From a checkpoint of a small self-supervised image encoder: 42238 training examples.
Rows from block 9, named by matrix and row number. Rows with one number belong to one neuron. Each number is 128 + 24 x the weight over its row's rms, rounded and kept within 0 to 255. All counts start at 0. Numbers have three digits each.
# fc1: MLP up (model.blocks.9.mlp.fc1.weight, 384x192), inputs 0-38
# fc2: MLP down (model.blocks.9.mlp.fc2.weight, 192x384, transposed), outputs 0-38
fc1.173:086128148129112150079155146136101157147162086146101103107178152119131138128103116118117163116151118129139096117125134
fc1.174:137128124132142186112087155155116115126146122117093144147138137127074127099121182136133109139171131120133132106139103
fc1.175:168144124152111101144112087138119129074092123122121078117155175129124123118148120114128137139084144136123119086116137
fc1.176:141149114132087124124163156080127128111095149148120098165122126150180092147114120101157137156109135107089067147116165
fc1.177:145175167099148153138121141120110150133123159172107115118109096191136137148128115118095098142147128136107140132154152
fc1.178:169113116136110092113129141122165124102139089078104145110101120109102092126120122142162145169106093097160102145133109
fc1.179:149144099152108137131133137145129147129104116149131118144096146129163128132110177110172091136106170140144133083137146
fc1.180:116161146126095136083125095094104110091137113106094191120113163165103119173123131104128121171115098112105109130094104
fc1.181:113117115116140167139090126115126109144147145104114139123149145137103143166112127140113169123188136128110149117162113
fc1.182:145113151163129075116146134102158146142139118143164114156149117129160111142145136115155141062138132148118113102163134
fc1.183:095126112101132103093127084094091111148088133148101108125086140120094087163118116124129137139106103134153136132131105
fc1.184:155124139111148099151131126096107128149132125150085071134132174164154143092126126067134161158122153102089126151155120
fc1.185:145145144162097127121132132138135145124122123090108134125103157067145130166138105125134120141134171120134178151107116
fc1.186:142109094144129211099097138160102166098127129113102137113122129136086110123127139135190145168151148084090120124110150
fc1.187:112139112094155157118148109178140164106130116087141136123146114128151147144088149119142132117116106108108140094182167
fc1.188:072100149201154127113129127106125093078120116143114112135157111126078118132137116120151146104091094106133103103160136
fc1.189:130108141087124137125152117129153100153095144105153110158129122113143139114134102126138162167113129144124152126160150
fc1.190:156130139100127166141154126186110155147122113139089159097140143120162128101113127126171159107104141138110149111127139
fc1.191:146099151100079041162099169111153112128120125090111098110122156161118148136128159121102123137137132098149131093109108
fc1.192:129131111120115125162147142112133112125111140121082094138142121109124179117126131119143122161161155159089104165085119
fc1.193:165185102113125154147114107133118069124113144183113105117094168117128145163139121104157115155135103139138130131125107
fc1.194:106127124095108131097101143139120127109120076115172157129123132146110113146102128124123158135095164123145093122157174
fc1.195:161136136133141135094123150104153175100118148136100116102161090105105132105132104122141120185122142105093120133117170
fc1.196:156104178112095126131136172132098090100160108120110132148130142123122151134147100106136119104136166141143099057117130
fc1.197:149148110074113104109108136106137123155135103141112125144099141125113126139167136090119105141071132152131137098114129
fc1.198:115075115086077098165182132119168143137107142150120131130150149134154107103116114140122131095155125096124138142148160
fc1.199:142074089157133149066161134118107152116132160089146132124130128139150151129158129111132136140113176131108166086138158
fc1.200:112114095141111119127139117125100128142106129160136108110163156139180156101132127108135152118151093123136108150138166
fc1.201:113086129138132139132165124134172153095166134110187093123163104147130160138109139147140107134093125119088151108126129
fc1.202:097158093113089151147132104157088116178110151076109135150097086144120147133138128196125127114109129118128162164127124
fc1.203:130146113114138113119103136138113129108125139118108129118082131126121094117143075119133105132194117117146145122159114
fc1.204:114111143112104120111143132121129134135119151100146140125137120126113071098102173079135123137136145142137140077121119
fc1.205:136121146114103155166123113149130206143129130106116129128102145088096104136082140175140194123136147124129136110111126
fc1.206:087143142117163133121127117090052141104119137140120136101126092139130166124104120146194154123131133136139135139149122
fc1.207:111103150168102099155136162115132125117126136114090139101149101153177141125128079136166106130137156116115128133129135
fc1.208:141145110171069135122141155154139126073094121129101127124136112122104141179088114116179150139092119111149126126154141
fc1.209:139133136140176118108143133144106100106110128120131105135150161197126106137161081188116143112105178113104127133083165
fc1.210:121108115144096098162100122116120159140079139118180144162157169087095145108073136124129109153094119140158103122124156
fc1.211:118123144135153133145175153074140146134097144148120110125154189122143135148188144175148122153109123158114165167106136
fc1.212:122118123125150137132191116076095126141125115127075123130106186130125172143103165206121138131111092142166123086107127
fc1.213:129122110099112143151130128132056127124126111158108169169110151121131132109139168150161146123109140130141178114092130
fc1.214:180118138156092138103120154142135116153074171140133127128136133143165152126139180107144151153127149160123093109110154
fc1.215:165113122102142153175113133143155095147129099107115102147163137122125132098119097108142137095113126120112161111130088
fc1.216:109137153091104131104104145104140140138155139093162134162095139146113135142099134166137181164129160098172141114133138
fc1.217:123103145117112132119106145160143124116137133112108121115093139119148089109148127170155053089123112159137133153169149
fc1.218:137152110119105161131102150135101114142131136117123135155169143077116041137125121152138111117132132120088098157080170
fc1.219:165087125095116104134116133090166121078119144118121124165124160110160164125095129132156123105148132149115169097127128
fc1.220:131142053140143149133136110134125125170120123151091143117130116159122122120139149138118172121097108104137132159134123
fc1.221:119124141132146108096128114139153111145059153103079124123127128144115123145124097122067122131149134136133164171087109
fc1.222:138125133129092128136102104131147120113159119121153144196125138131135167139119129123115137108115073166150117108140114
fc1.223:158091124116141115149107163144130120132127137107088135154129161103145125107116106124107102150126129128110107135114092
fc1.224:148124137137061157147107143105097120124101182118144120107125102121129134052110173170180180137123153126138145088128144
fc1.225:150142105144151132152136130132129101138149095148104140136168104106121140095120156116188121151133129131111135131121179
fc1.226:115125109108135126129132123097141141105123131120152161137114153129116094144115093104131142048164155136100119119125112
fc1.227:184094100096132092150082135087128137119119073134124129128108111137130138100151111126149117138117148135133130110092125
fc1.228:118145141135111135129156101138131128101128104128100130164104133141146141167154107141073145119137136128129155166126142
fc1.229:116098140131128166108097158061153048133103102096096160122108122151153114136126106117141117121114112145094159145123107
fc1.230:130107136145146128090108171114112133124137133141131122107140126178096138142112121119114131189137163137090151135139156
fc1.231:140101134133151148202113156109141155143135119107083163113104114093126147129147134163131165181121138117139126096129087
fc1.232:137099129157120115131124122088143114108111065133158101130116139128137108104159105121139145142103102130154169129132135
fc1.233:121078133128131165140091110134104078175125159136109165138116138129096127106156112132162160121141150120137137160141137
fc1.234:104129105156140122132172161114117123117136098120144137101127091119156216113137109165130128168129128145106126133164107
fc1.235:118131144113151185111161090143133125140113141127107110085159126108119118126148110078140089123106096135144111131145151
fc1.236:074149120144138113130141150094146104125145170118160144149124141142150118088117158110092144114149128129161147137113158
fc1.237:102116138139077168130133177117152152128143158099158082122160082135135151165096125132129127174148141144096111132128146
fc1.238:146128128115124127115130155098140153163099151111103168091145096136123171125119160116132102187145155106121119080119127
fc1.239:112120137156147139100114100147115151127115133096181124143131156113123119113144149118136181100109151118114124097120175
fc1.240:103144095174166175142137180172094152123165173136107159165149136134128115155148157156133136177102190114118113106133095
fc1.241:102129139132117145114111122067175109114106150085114122166131129124109116137176118112127108146139092132075121118093112
fc1.242:126096101108117070091153133138176116159095116122117128118090097110159141109120106131159122133111149130112118087109126
fc1.243:132102150163118135135118142106102129162112156110106102129130177111149114144090045176112137122102195105126133124158132
fc1.244:113135138136124145098105112128155087077122128131141135119111167120154150076107137116110134115125142146133146134167147
fc1.245:102142078120128141172098131114138128145106153087128144135141109150109128136123146146115156141136058102113132122100059
fc1.246:095148121095144099144108109112122132077118174144128137147108172135117151131121149117142166116110142145142141126124128
fc1.247:154124131144119153114137134108125158134148158163117097148134120088115128110092136176149123167102134103103105117118144
fc1.248:118137126122093131103139105142101112137117158113145124113167137132172109116152152094141163121175115130106138176126178
fc1.249:151072116169139179140142199131117125124085149160143085148134156117105136132081154109130152136116155137148099115119126
fc1.250:112128132140158166162133130141117109124139149111086141110125106106159127151120130137167182110148093144109132117123121
fc1.251:159114139131092135145155130099167163099137165129147138113185123153081116158119118132136105152143147108119111105127132
fc1.252:134098133120150165149138133110129137144133150099098140120122131131184097124121119128127104099110079100105127138117144
fc1.253:173081146131131121126124137095141130109160135139132144093140152112118103104097104135113129147178124122126163126180132
fc1.254:124122117124131149094125083111134119123118105110162114148112123136124085063138120142142123107129145159092156164113112
fc1.255:182086110158146120143121130120133132145156156096116122120113106145122165118138140127135093122156157152085124131136130
fc1.256:141105154120135108130157155092131130117107142090144153151091169122090150147124130119135113120128133135125133162113126
fc1.257:111174127159129138139133124087134072152102135160109171129141140085134161171139121124129133105114178150151196112126141
fc1.258:136151153124126132096092124114124110117147131136115144144137117169117129130132131145120137113109070129168170122150113
fc1.259:116105106126126120127108107155102140150132110111116172138145160132122101134108137135125119116134113123120175109181128
fc1.260:110166131149147111181152119094117159174143101132126134132130116132135129165143172123124086111148139155106062117138123
fc1.261:143118163130105179135145119131160127091129123110117103113134130136077158075124145134153147154122140154109093112113134
fc1.262:125093136166145091134104143159095094144091146103104146110112136138118137113143133102108116144199127110118121109147124
fc1.263:156114136100116112109140146126150118163110174090092147139121140162149136128133120131098141167125133127119165140149120
fc1.264:101117149120113135131122104140113152140160139158151143156133147166156135149148100105126128114153093166149101085129130
fc1.265:111114078119118141090137116113076134141134123134106105123149123171113118135152148150169063137148109155109123135149151
fc1.266:117158120124112126166081146145104108089090109125128134144131119113124139169095134140107123113162148138132102152137112
fc1.267:113118139132158094113140110110130131153114136150143130119110091153133144146112119149102151112190120126146149093104121
fc1.268:141131147138125148113133117141109075131155130091144144114114162140162184085110145106147185156119137096123154145069145
fc1.269:121164116119162095120091182110129137131123138093151138129102110124163117101123133145173142159144160148122128088101083
fc1.270:133120107107129118108147123115157131130166126123148145146117147072093151146148158142099143111151129127120094110130164
fc1.271:139102128121095124105096108143136118109142111085139135127138091138155175107106114095108134129147112084112073138110104
fc1.272:140079127164135111123097146100128144138074121133138113108161139141083118175099160132187097140151135128143124113166123
fc1.273:122120085150137158136125118115113130140111113133116121115152163120153091138140126109125079122104131160090155163091116
fc1.274:112153138137152100172129142092131146135149104141126124136098118140117157105148105158133120127155107146146162125144182
fc1.275:071110119134114114158142170108178138159090090124148133169151159135116115092133168139122114153115151198105108107090113
fc1.276:134151142143146090144116103114116092145149139129158137183089115132142113160158079092123122117131094123137108116122133
fc1.277:090120149134100113155133161171157154104141175138142096117141161136168126132101145150077124145128153123093127154117132
fc1.278:127141137196116113108136153142155082107135158108119164147178128139112136127135121144103140128164127134159128136135161
fc1.279:125133102131140085116124117118089152156137151127145122090127145154115188124145133154093127088133117129116093090127141
fc1.280:148165109134148125115139104105133119111135118124106095185102124144130111110153132168119134124121157114120139160150126
fc1.281:172103117120124115181118146130136140119104121120121142132161176096151091114099104087121146130076137124135114137103102
fc1.282:117141140173120099095158098112092117123177162147122133110146058190132110101164107184138151130133126088116133169107137
fc1.283:050102102135126135156103101110092145128095117143120117160125113152113123126114161145138127133119141139125123104119093
fc1.284:087081134139122101126127167167136080115133118113105141136143144135142113119124092158112095126135097112120134106120117
fc1.285:137113085096132146139144126128084117114143140123140182119120159120145169129124150139148104111134146102111142082150151
fc1.286:175137117177092153094122168118115158114117134141119127138118191143119106132094139114149136165125106146112091161113124
fc1.287:103117113104124146130159131142140118110143134131124151128088130111098073101152113161101141148124154103130149117139156
fc1.288:143163098110137121173143079132075109086104130133133103150156156139155143113108122138122136152102146100125169132162101
fc1.289:132151122150093117148135109129150137110154151110138156131154170169125118106121128130148154161176095139180150134120116
fc1.290:128119113138137105129147168107112127140129120140088144177134153139152116109122137131101079147116084129136083124134141
fc1.291:152154160072128122083157146135136153068119140115163146086120114147115082148127120149076170120157118168137118137118117
fc1.292:134105116123107131087123137124135127120126147069121068115110175137134119155152120131153157123127112080117154137116118
fc1.293:142151133119110124130155106134142100106115123107114140101061157160138180081119132183134115134106136136125147111114132
fc1.294:149118124140125094120152149130099128096109096095135097112113152077115098100164121147118113110138090112123082167130145
fc1.295:127104114126153139084137133130095146125132092142145141130151162131143141088119171120147126119096152140151135132143161
fc1.296:170130119188107157128100098136088153160144114164110094109076106132089143151090112146114117102143171134134152107151146
fc1.297:100163140127134118157166150114130115094137093150102103076127116140089111121137109112124152099100132105156118171162106
fc1.298:113093115111100099152157105078123134118131108151131150097135160155139111113133130107155146069146155154115115142109085
fc1.299:107142148158116125063134136145114102135100130139113122140121158112109102117152113136133154113147078170124141145133096
fc1.300:147157084141147131141167122153098147096125119145151121123136164098093152091129119130155139147160110093154123060120140
fc1.301:106081100151140108089129108154108127122121143139146095134140133153089099108110153110138133163161127139133141128104137
fc1.302:130125133136129134141186139097113105112103135119112076097131155118104178108122098096134126135166126107119104117100113
fc1.303:103092121153136136112131182123140126141149143111126159108146133137138141103153079154113173140115149142174166093111126
fc1.304:122111125123123143119137097146092108107132104146138140144163135172109120122195142100120121073126173082134143153120126
fc1.305:137147140157142110116123105073148129149106152130159155115117168154132139128144124108138099135154137124143127125137088
fc1.306:164094162153159120092109139129191135166135133131146107138085115111123144111105140139131097113119148166112127148125116
fc1.307:119119087158117125092145116139137110117106156174137093121146110161104088120168187153154146149173128129108159119145128
fc1.308:134115114079131144124128090117141146123111108161155101106151094147158151096100146109089132119138148144165125124105136
fc1.309:099182105143190112124136114154141100103116118139118170129149170111107148115112121110120106161141128131089119144128158
fc1.310:142109092138147112124146101114152104140144068101100111140170161119140165097133154132131115101105133172135165110142098
fc1.311:111134117126113134122171174133129155114134175144129119161110135122176107129097133162129118124133116128117179151097137
fc1.312:102118121137114165152193119136126138104153118134111117149142139127123119156117133115167138094146092127108141170120156
fc1.313:143152154166118156131134128156107102129119129142128115129113104103131128115123177105147113130143123147096127144117126
fc1.314:103164146167123137138116153089137108171150150085164149121132117127117129084095119142117131116088088133094164105119131
fc1.315:101101157146149140101140143101085133131161131123113168130095137127121117123112135130201133141174125122135100122140155
fc1.316:092116133153119153084110167146121131104104118155121147124159144122157108076081198127163124152144167075120118133138122
fc1.317:107159103127100189115132156121113128091153177190135127164110152122096119134119166097141128122093127151101123123156123
fc1.318:147127111118131113102100137142115155123117097137136130124161100135121077145135107099115102155116108139116084123140091
fc1.319:169154104187065114120114120139150092135123115135108110105112120153148133111179175100134119100154144104148160093137133
fc2.173:146149121115150137152084152115146118076104147093178149141082087153100144144115159114125111132139109116109128126177131
fc2.174:124140159178167118127130154130125140145113157125137118118089109116160112144070133129098154113136130117146125084162144
fc2.175:113057122144121137122150131096087082175076133126151160176090124130123117137135144099085123115137115134122126120168128
fc2.176:108097143103124131123090073146085161107088149123112135156150159129154105113104135142116124124118116150144105130121135
fc2.177:114103104161112083128143126087108114084108118113121109126124129101110152133131105167141147117142105073154104109131107
fc2.178:109123176159114104125123127146085115094089150128153148116155081161101120196104117143136119138107123109116142159142127
fc2.179:078124178147134186132149120131095165114107114134145093106127138146127121145148125129141168124142129132128060123161131
fc2.180:116118139188090145099115149148130183171107145138145105113154106123091080086152190127125114146142150120111116137133096
fc2.181:119153115132137123130114184130110173134147138127115128110127124159104121113085120103181089119114119134165111116119168
fc2.182:134131164077133112162151156112148102143142128136136107135084138161091167126125122141171100147110143119133129127099124
fc2.183:173150132136135147130141134143126136079135148118167160144149138121185165128146084155122110117159132122099080123102121
fc2.184:113121144147153108110089165112159137121089089094132181129121099122115122153131124132126139122139099091152091118127128
fc2.185:114128115141127110146121149104139143086187124109121122089189139136114165143130111132121101165141125119115116157164136
fc2.186:114168163171145061142141131068151158124146138151129130128150144126149161142129127150132083097088120135165102143133091
fc2.187:139119174091139095173129142171120067139124173135150111087120079114160136115145099111162097138102120142116101167138118
fc2.188:119107111138145132158131130162140147155131150128161112146107103157146154139093124097140129140115094106156169159155134
fc2.189:144135104129093172108109173150123155134118073144064131076082081154125142110166126101116098127117129068111085115148141
fc2.190:090148183077147129134123132142079136131110137159079117138080177104107122133135111135140124148109140143118134119130150
fc2.191:143110132194115140143088162112106070149113184125168145136151122122133106146118060142140150106137130097152142119104092
fc2.192:132154122146102111120087108135115133115163133124124173150132099121137126114189169115133137141161151157144137116124146
fc2.193:107128117190111104131115129159129139145148117096140111114165086119146140124103085114074154101155126121119090152129124
fc2.194:137149125102113142106131079104129106140186118129120104137178185170104125142128143144145145154135153126145154094145095
fc2.195:114133109118162121141122076090115103131155142152156142156135155128122139146152088154190106135119116158147115128159137
fc2.196:086133082140090164113135180158110103169141138118128148142135114143103140144097136117136165147118097065060112127118118
fc2.197:145077165157124127108098106092132134116166171119137137142153103155143099185115121113125123130167135101133081126140104
fc2.198:123105128138123133112156123119114132162122149172134188093115120137111119144140090116143172112143173136125132119144143
fc2.199:131150182107101123147112172161154108130088145198124092074122137114143123149127116167150118185124135112153110129128154
fc2.200:127116140146114095104130114107165134103092115123115107102111130103147126124114122130137110144110129116135112144114182
fc2.201:101179116131120106117147158111082095145081156120120185138118135135131101122128117117123132129124123120128097126150122
fc2.202:149127122152119161100181166152124103145119119150137145102138118140131186154089110089114134131119125102075063108158139
fc2.203:100123083120130124167114193127157166125141134137127138117106135117110155161157100146163140087098163125120097110153121
fc2.204:095159128108128101112154119149079121104124121161110091114157176125132141117134099137134161137122146140126139175118140
fc2.205:160155125139130141110109135099110112098138124105139085134125105148138132121152163126124105130115132123136150143118149
fc2.206:098115084100112110112144103108114083127192102115143100119140138141114091137144126104153103102177104098121131146134115
fc2.207:144137104094082152097137135180118127122122096155147108126104149152100119133098159130104149143175097073140085143151126
fc2.208:117156096125117138134135123133119121163152130151136138128126170141099046129114133107127079109126122116131161140137135
fc2.209:096140170133153139127155161130109151107153126118127141165092149120132098154161124114115141113095094125162070135114151
fc2.210:100110125132133156100147101133117117132141123158162128162099094114122123115130075109126161143164142157153156109105165
fc2.211:104125091111140117122134122086141172116135121126131122077122104125155180138115180131163115146105079139125136107065075
fc2.212:098156093100153163136111151149142094143149096138140148113137116157143196168108148118133108097137111107155137179177158
fc2.213:128190168151133145174129152114076090138106151122077123169136143073144122164110130085103153126132147098121113130107127
fc2.214:170129138119120162114097088106153181086125072116133107127164131134124137099146083140103090125136163109116131145158164
fc2.215:160178095151098121142129119096162120115129134121094127101091124123105123112107116181171157099085130114120126107132090
fc2.216:145104121155155115139143118140110129123149132132094115114135164100127154100162142142103091080129129154141136127145136
fc2.217:118104126125151183127141093122153095136174118151117135151131119131125140095140110116136132161107106109113114126104109
fc2.218:134139135163103124160139118135115108163118124185134148163103133099142169090140146154134156096109140109152146135139109
fc2.219:156147116132128104125116116129122144105098088173180146124149155119152139139132115125106150169163146103117153164098136
fc2.220:087135145156094128134136191183137106146201153102129125153148141118131135146107139090150143169147128128087129095118128
fc2.221:118102122096152165117144116137160108099140160118077134134111120099159148135063130120143088163133096156120099099124172
fc2.222:152109131112136121145145175145161138124119159159119169146140097136160130124144113151131116117098103151110159134099122
fc2.223:113146147116132106117104138127137137097179136150131134099130138152121123128126154171123106128138129125144143151177153
fc2.224:119102121093134139185111099146179125137149077146142125161158104158124141142135114124132120121132139096144122132138141
fc2.225:145163131133081104065117152159105143152092142148118112104089107175134155145139129119067135126107118145120107104135116
fc2.226:106129130124138110161127140145100084137114113159114150163105082104130103099184102141166096146133103143142157071140121
fc2.227:124101116183108110115146134154098101146120169109146144167153146115175139151125143118143163126132120142109131120171087
fc2.228:160100129142139150130117152109143118112185131146135139134134145118153142113122142114158107133157100097125139082083121
fc2.229:123138132124095153128145141086143135124132119151111167119163160101106160125128145127105113129152143100127084133120140
fc2.230:138112107100099185120107126154124114112099128099143117130150094160121138113126155095117143134163162103088086138164112
fc2.231:138121131112144096152134135122153135120145126123077159164165118150128139121117120092109112146136075145126182115105132
fc2.232:119141107110088159134141196146081097126108145120128113136109085137098140127094105152128127125123131091095099119113118
fc2.233:135148087124175112142151168135118144119115159123110140141128133146102123135113117129143137118116110150101120120108170
fc2.234:114100116134123148104127100117127103087091125148102096131116110160139113151148093129174132113092101111157121109121120
fc2.235:125113125121093105123123118129150125116093119117119072178124089137088153100087115129109146120136105087121126082113121
fc2.236:136125094109145124142105122139115151148150125174086119117124116150135148156140122124091082137133101124145087134133139
fc2.237:106124110138111099183067107123086139136106089112121129164102160126119132119109093149122116125102123141143167113120123
fc2.238:123129140125104091129143123142114167126116145125203142155100151114143137130135122090090128105112102166160119140175124
fc2.239:146105119134111125115149155127081082123114124159112118086149105102126169143080154120121144123095090112136135138144108
fc2.240:147119136173142114136132140081143145154124096134162135124170121135105095139138121094163115095128125171126148160147110
fc2.241:120134128098139143089138100110118125065160120104155138127151114122131145125084135129113114133124095109094139153112153
fc2.242:144137144162133161168132131093117149102130127089152136146136169129140141133143112121146137100154138158121115134139109
fc2.243:119123143107123108126134067094164129099133138147102133097132131103080120148121154114187163105148144122129127143108089
fc2.244:168111092131126113128111086118158168155141137147112099151123080111122099152102085148125105126117114125111129080132141
fc2.245:143110163136114113100131148124108130097137107156146100130134156103131155119122103081129098140111157130096085103134153
fc2.246:123128126157136086139124147142085108151135131130132130132131112143132098153090139151093057103120068130123108124112138
fc2.247:172142153133158138118106162148122109143109123128106128081176132156120120103129140134158153156161174139071125161152097
fc2.248:102089150165116096151122134143121148029146137147146090094108099120111135118119137150133127126095122093142123133143135
fc2.249:154102156150168152146116136091100181120116124157149117157161128129130136146105141132176121105099171065169129130124117
fc2.250:136115138115139082145129129131154161175154124092129097146134118132086133142119114137120094162088123101142139112141140
fc2.251:103135138084118108150117116189150146163132082077129155139069144148182148122130125155121176134114155139136115160123140
fc2.252:101159114153144127116130105156131126104127128151152111124129096123131123129138122084112144191111155147166141119121121
fc2.253:082160106116131153135135138115127139133146133127133117093105117124132185150130104133135126078110111121093076147096119
fc2.254:122119152105112109104141151147140166134158080139111088073119054111135144151119126114099134156138160125160089143107181
fc2.255:127130173123147156110126118147144126127090117138127146114114084138144095169128114155111145116134129154110119107196106
fc2.256:133147119157124115139139109117165173118129119129123138110094124104115149084155170169150100135132170121131119116158143
fc2.257:110107113112144139106133117146146178078145147107134133103107089154115098140094097141142135120152118152082107167097104
fc2.258:120100098111112120135152136092125147131131134143183135105099122116119156113116105130130118101118109115139133118100147
fc2.259:110157118120112155139128112127136161081127147105106123110140125116141111124143125123122137152120113081161107130096096
fc2.260:107118157143103146127111144137114132132144181113148133094131156131165101108161139137167120113159142098138121161119119
fc2.261:113109159090167157136111151136099101115124140124114116108148140158201097119140137122123136126116117100194092107163145
fc2.262:141162103117128115133125189121157131117146158145110110111149063143090135108087126102119146119122134129081129173115104
fc2.263:130124092135121146143138162182100133138189120135118117127134114112093157138133114077157083119099156129165132118117130
fc2.264:141138122121127126115096161117102166131117098131133128181100121124145111160126114120092119145133195116131138136133091
fc2.265:120074152183154122117138154150148137136108120155139136109107198127082161130129117145119154076109117152130153162116117
fc2.266:159132112152121155093153102104180142075106130123123172137099148131128171137132120124104145147094132104126130145122110
fc2.267:134117151130133130146134115131110148172091145118094185176140139125151130120121123126129127135115112128139152146183111
fc2.268:126125135119134099117110116123144136120149078118091122141150168158128141131123143120109101065133156126121137121146167
fc2.269:167102149154125159173140141106113128126112117130123140102149157082091119103142094186114112138076122136119150172096134
fc2.270:140163112133130169121139097078167099128126150138134141114150122151145120113177173143159136115126135141157124169110101
fc2.271:101139132134137157119123131145183117128150111081107148139161124154114091117159144120129131155115121104120142128136123
fc2.272:111093134131121138166151149076149147144126094113133096132095109070159127112131118138125114135130079115135142103150110
fc2.273:128139150146111108106170148116141141156144173097156136125079161089096123097154131129103134124172115137169121121150119
fc2.274:106133112147135082114128174136098081128128114122148145144128086095144061133123149099155125159132146154098137130154103
fc2.275:185144156128151095110102143123111095132166150095117111123167129121118151156121101147090114135115160128106143126132156
fc2.276:129156106100142132080168148155116113155124113178164153121197131133109161124126137132065131151155138103094113125100159
fc2.277:151070148108132133140116161099127173111122146135161142113107152095130154117124154114149109141128113160082133103081113
fc2.278:148124109123128135104160075162144133127147117096071129123110172137139138071168161107161103148129136143131153143140119
fc2.279:153128127161129167160129101110142140095098106129108121142123130145095106115098145138062130153110161132121177103136151
fc2.280:106101133147115166115124169143111127168143154120156138119177102149123169153068124077120161150136131120126133088131116
fc2.281:127135140159143117098134100093127082118134113142126100081129112124112142147093125151071078114085143129114138084129119
fc2.282:124109133123132166106094184131135115134138101106126141101093165139102138131167156093140137114135117157129148128151126
fc2.283:106145115104164119159134123124161137131105117110159153132132104150130119145142129106119123107190067149095153150123108
fc2.284:168134136091142179179151159138168103126132149088084104109093137132101145126133149137157168121118096128134105134143129
fc2.285:133155147131111089146111199094108158122139158141097090145121113125145077130185111128114150092151096135130120116133100
fc2.286:076115134103164103149093124111126141107149106129128125114163123180114123175139180145134074147142124139164151105142136
fc2.287:114099122145137154129130132115126144111123128120114132138082135155156198118111125100145135124138112181127100153119135
fc2.288:110095111145137141119128109108117167086164111137141142112119136114115136134156161137124117116141085126148130108121136
fc2.289:096111116144078077135111118149139090117107086168131126160124106175140156138140086139137114140076117136131128168128153
fc2.290:149140142138089111128131090162127156104119130176132113135176154126096112136119116121128161099149172150141165170096139
fc2.291:117117124164119098169116100139150111165119109148101141128130112131129211116141134138138138104173118157124149114156141
fc2.292:110103101113116135134101100115117149115124082133110111128110135149091173100111107111120147132157136144064090115130129
fc2.293:137160119124124098137120135130131128124119075121149114150145121133097116148111083093113159133109119167139153138125131
fc2.294:137148150108137124126123122151120102113159173092148156147094139113122117154133143117174170165111108108147171127128100
fc2.295:167151128150061112144135112111155160120099138127113133136151100106116163184128116125100121159157128094110121167125112
fc2.296:154110120102117077121126152154137062119130075117130152168119129146098162106097106172098135124114134143168108122123148
fc2.297:169095130149089183137094169142143137163149153139134142144139150146141099099144097151115123097134133130112133103134120
fc2.298:085113103122155154076131114148110129108150179128101099159136128127114153125165149116155090144155100154123111076097160
fc2.299:132130097134116100131123115109108119118089157133138080133114182151076107143147130119135136153102156150106138158142160
fc2.300:110146138134108127115119121123116134124110104096128132177124107121118135143069118152163106124101106127130159184100151
fc2.301:139142129108112130113164157123142141130116098111120139091105107131148148158152101144145129123106134126125122142110122
fc2.302:124138141143132082106129095133180157091124110153115153182126138111166140122150104165146119122127088115140113104130103
fc2.303:099111093117146112113115126128124100095119163116161128116089143124143071129101088168140124118081145152111123134119112
fc2.304:177138142127090125124085146150121127108111101128123143075141109145109127108091124142153100146158113138113060142170183
fc2.305:123078092210133160158169135151099165152152152109158129103107156147133123150102109097171122106143143130157106129142137
fc2.306:144110096124114153153167150151109103138111129148175125104172140099119096098143145128141108163131108124159181105120093
fc2.307:091145107146140099159144109095160138151116149131137137149129165134145084127154086097142115115082145129160126142130137
fc2.308:122102157141079130132122190105138084128152092094154144146136119131136129148162102146116147163132082143128115149160154
fc2.309:100108105143153132173126154113122176146132110100163098136108132080136130183162112108153093055131115163144138100120083
fc2.310:152144111125139132116140092138179123127098061099127085111158122143149072129110133115113111130114143129143143144126093
fc2.311:120123145159112112116109138126126085130193103125122112118119144116060104103143103103122153122150134183128118111118122
fc2.312:138154120115153170131081164127091126157127093121121156116168128165123152063102088104143153118148135135153151150145116
fc2.313:178147077145167174105149134163130146131146125145160083097101103090106131114130089131124120108135127096140142106115111
fc2.314:129099142143139168193125125133101116139107121135103084138133104116114120147134115131118119099148133115137143119129130
fc2.315:101184098126099154122102170151158158147054135144163115145179126129138129130156128148065116124101119169114144123142090
fc2.316:114161150095145126139111071128117111142120115141111092132128113135103173147117111124098116119135149175110137117103166
fc2.317:143141091108115107085146148125124118165152131129156140150137143125135143120165124100120101170088167115167149117164117
fc2.318:130103137149135117118157132165103137135142092155086086095102121145141150161106137191108120137108138143117103134121161
fc2.319:172125111156110133127141145126111111146133141119084116142113098129130152115083119186098159149149135126130148153159156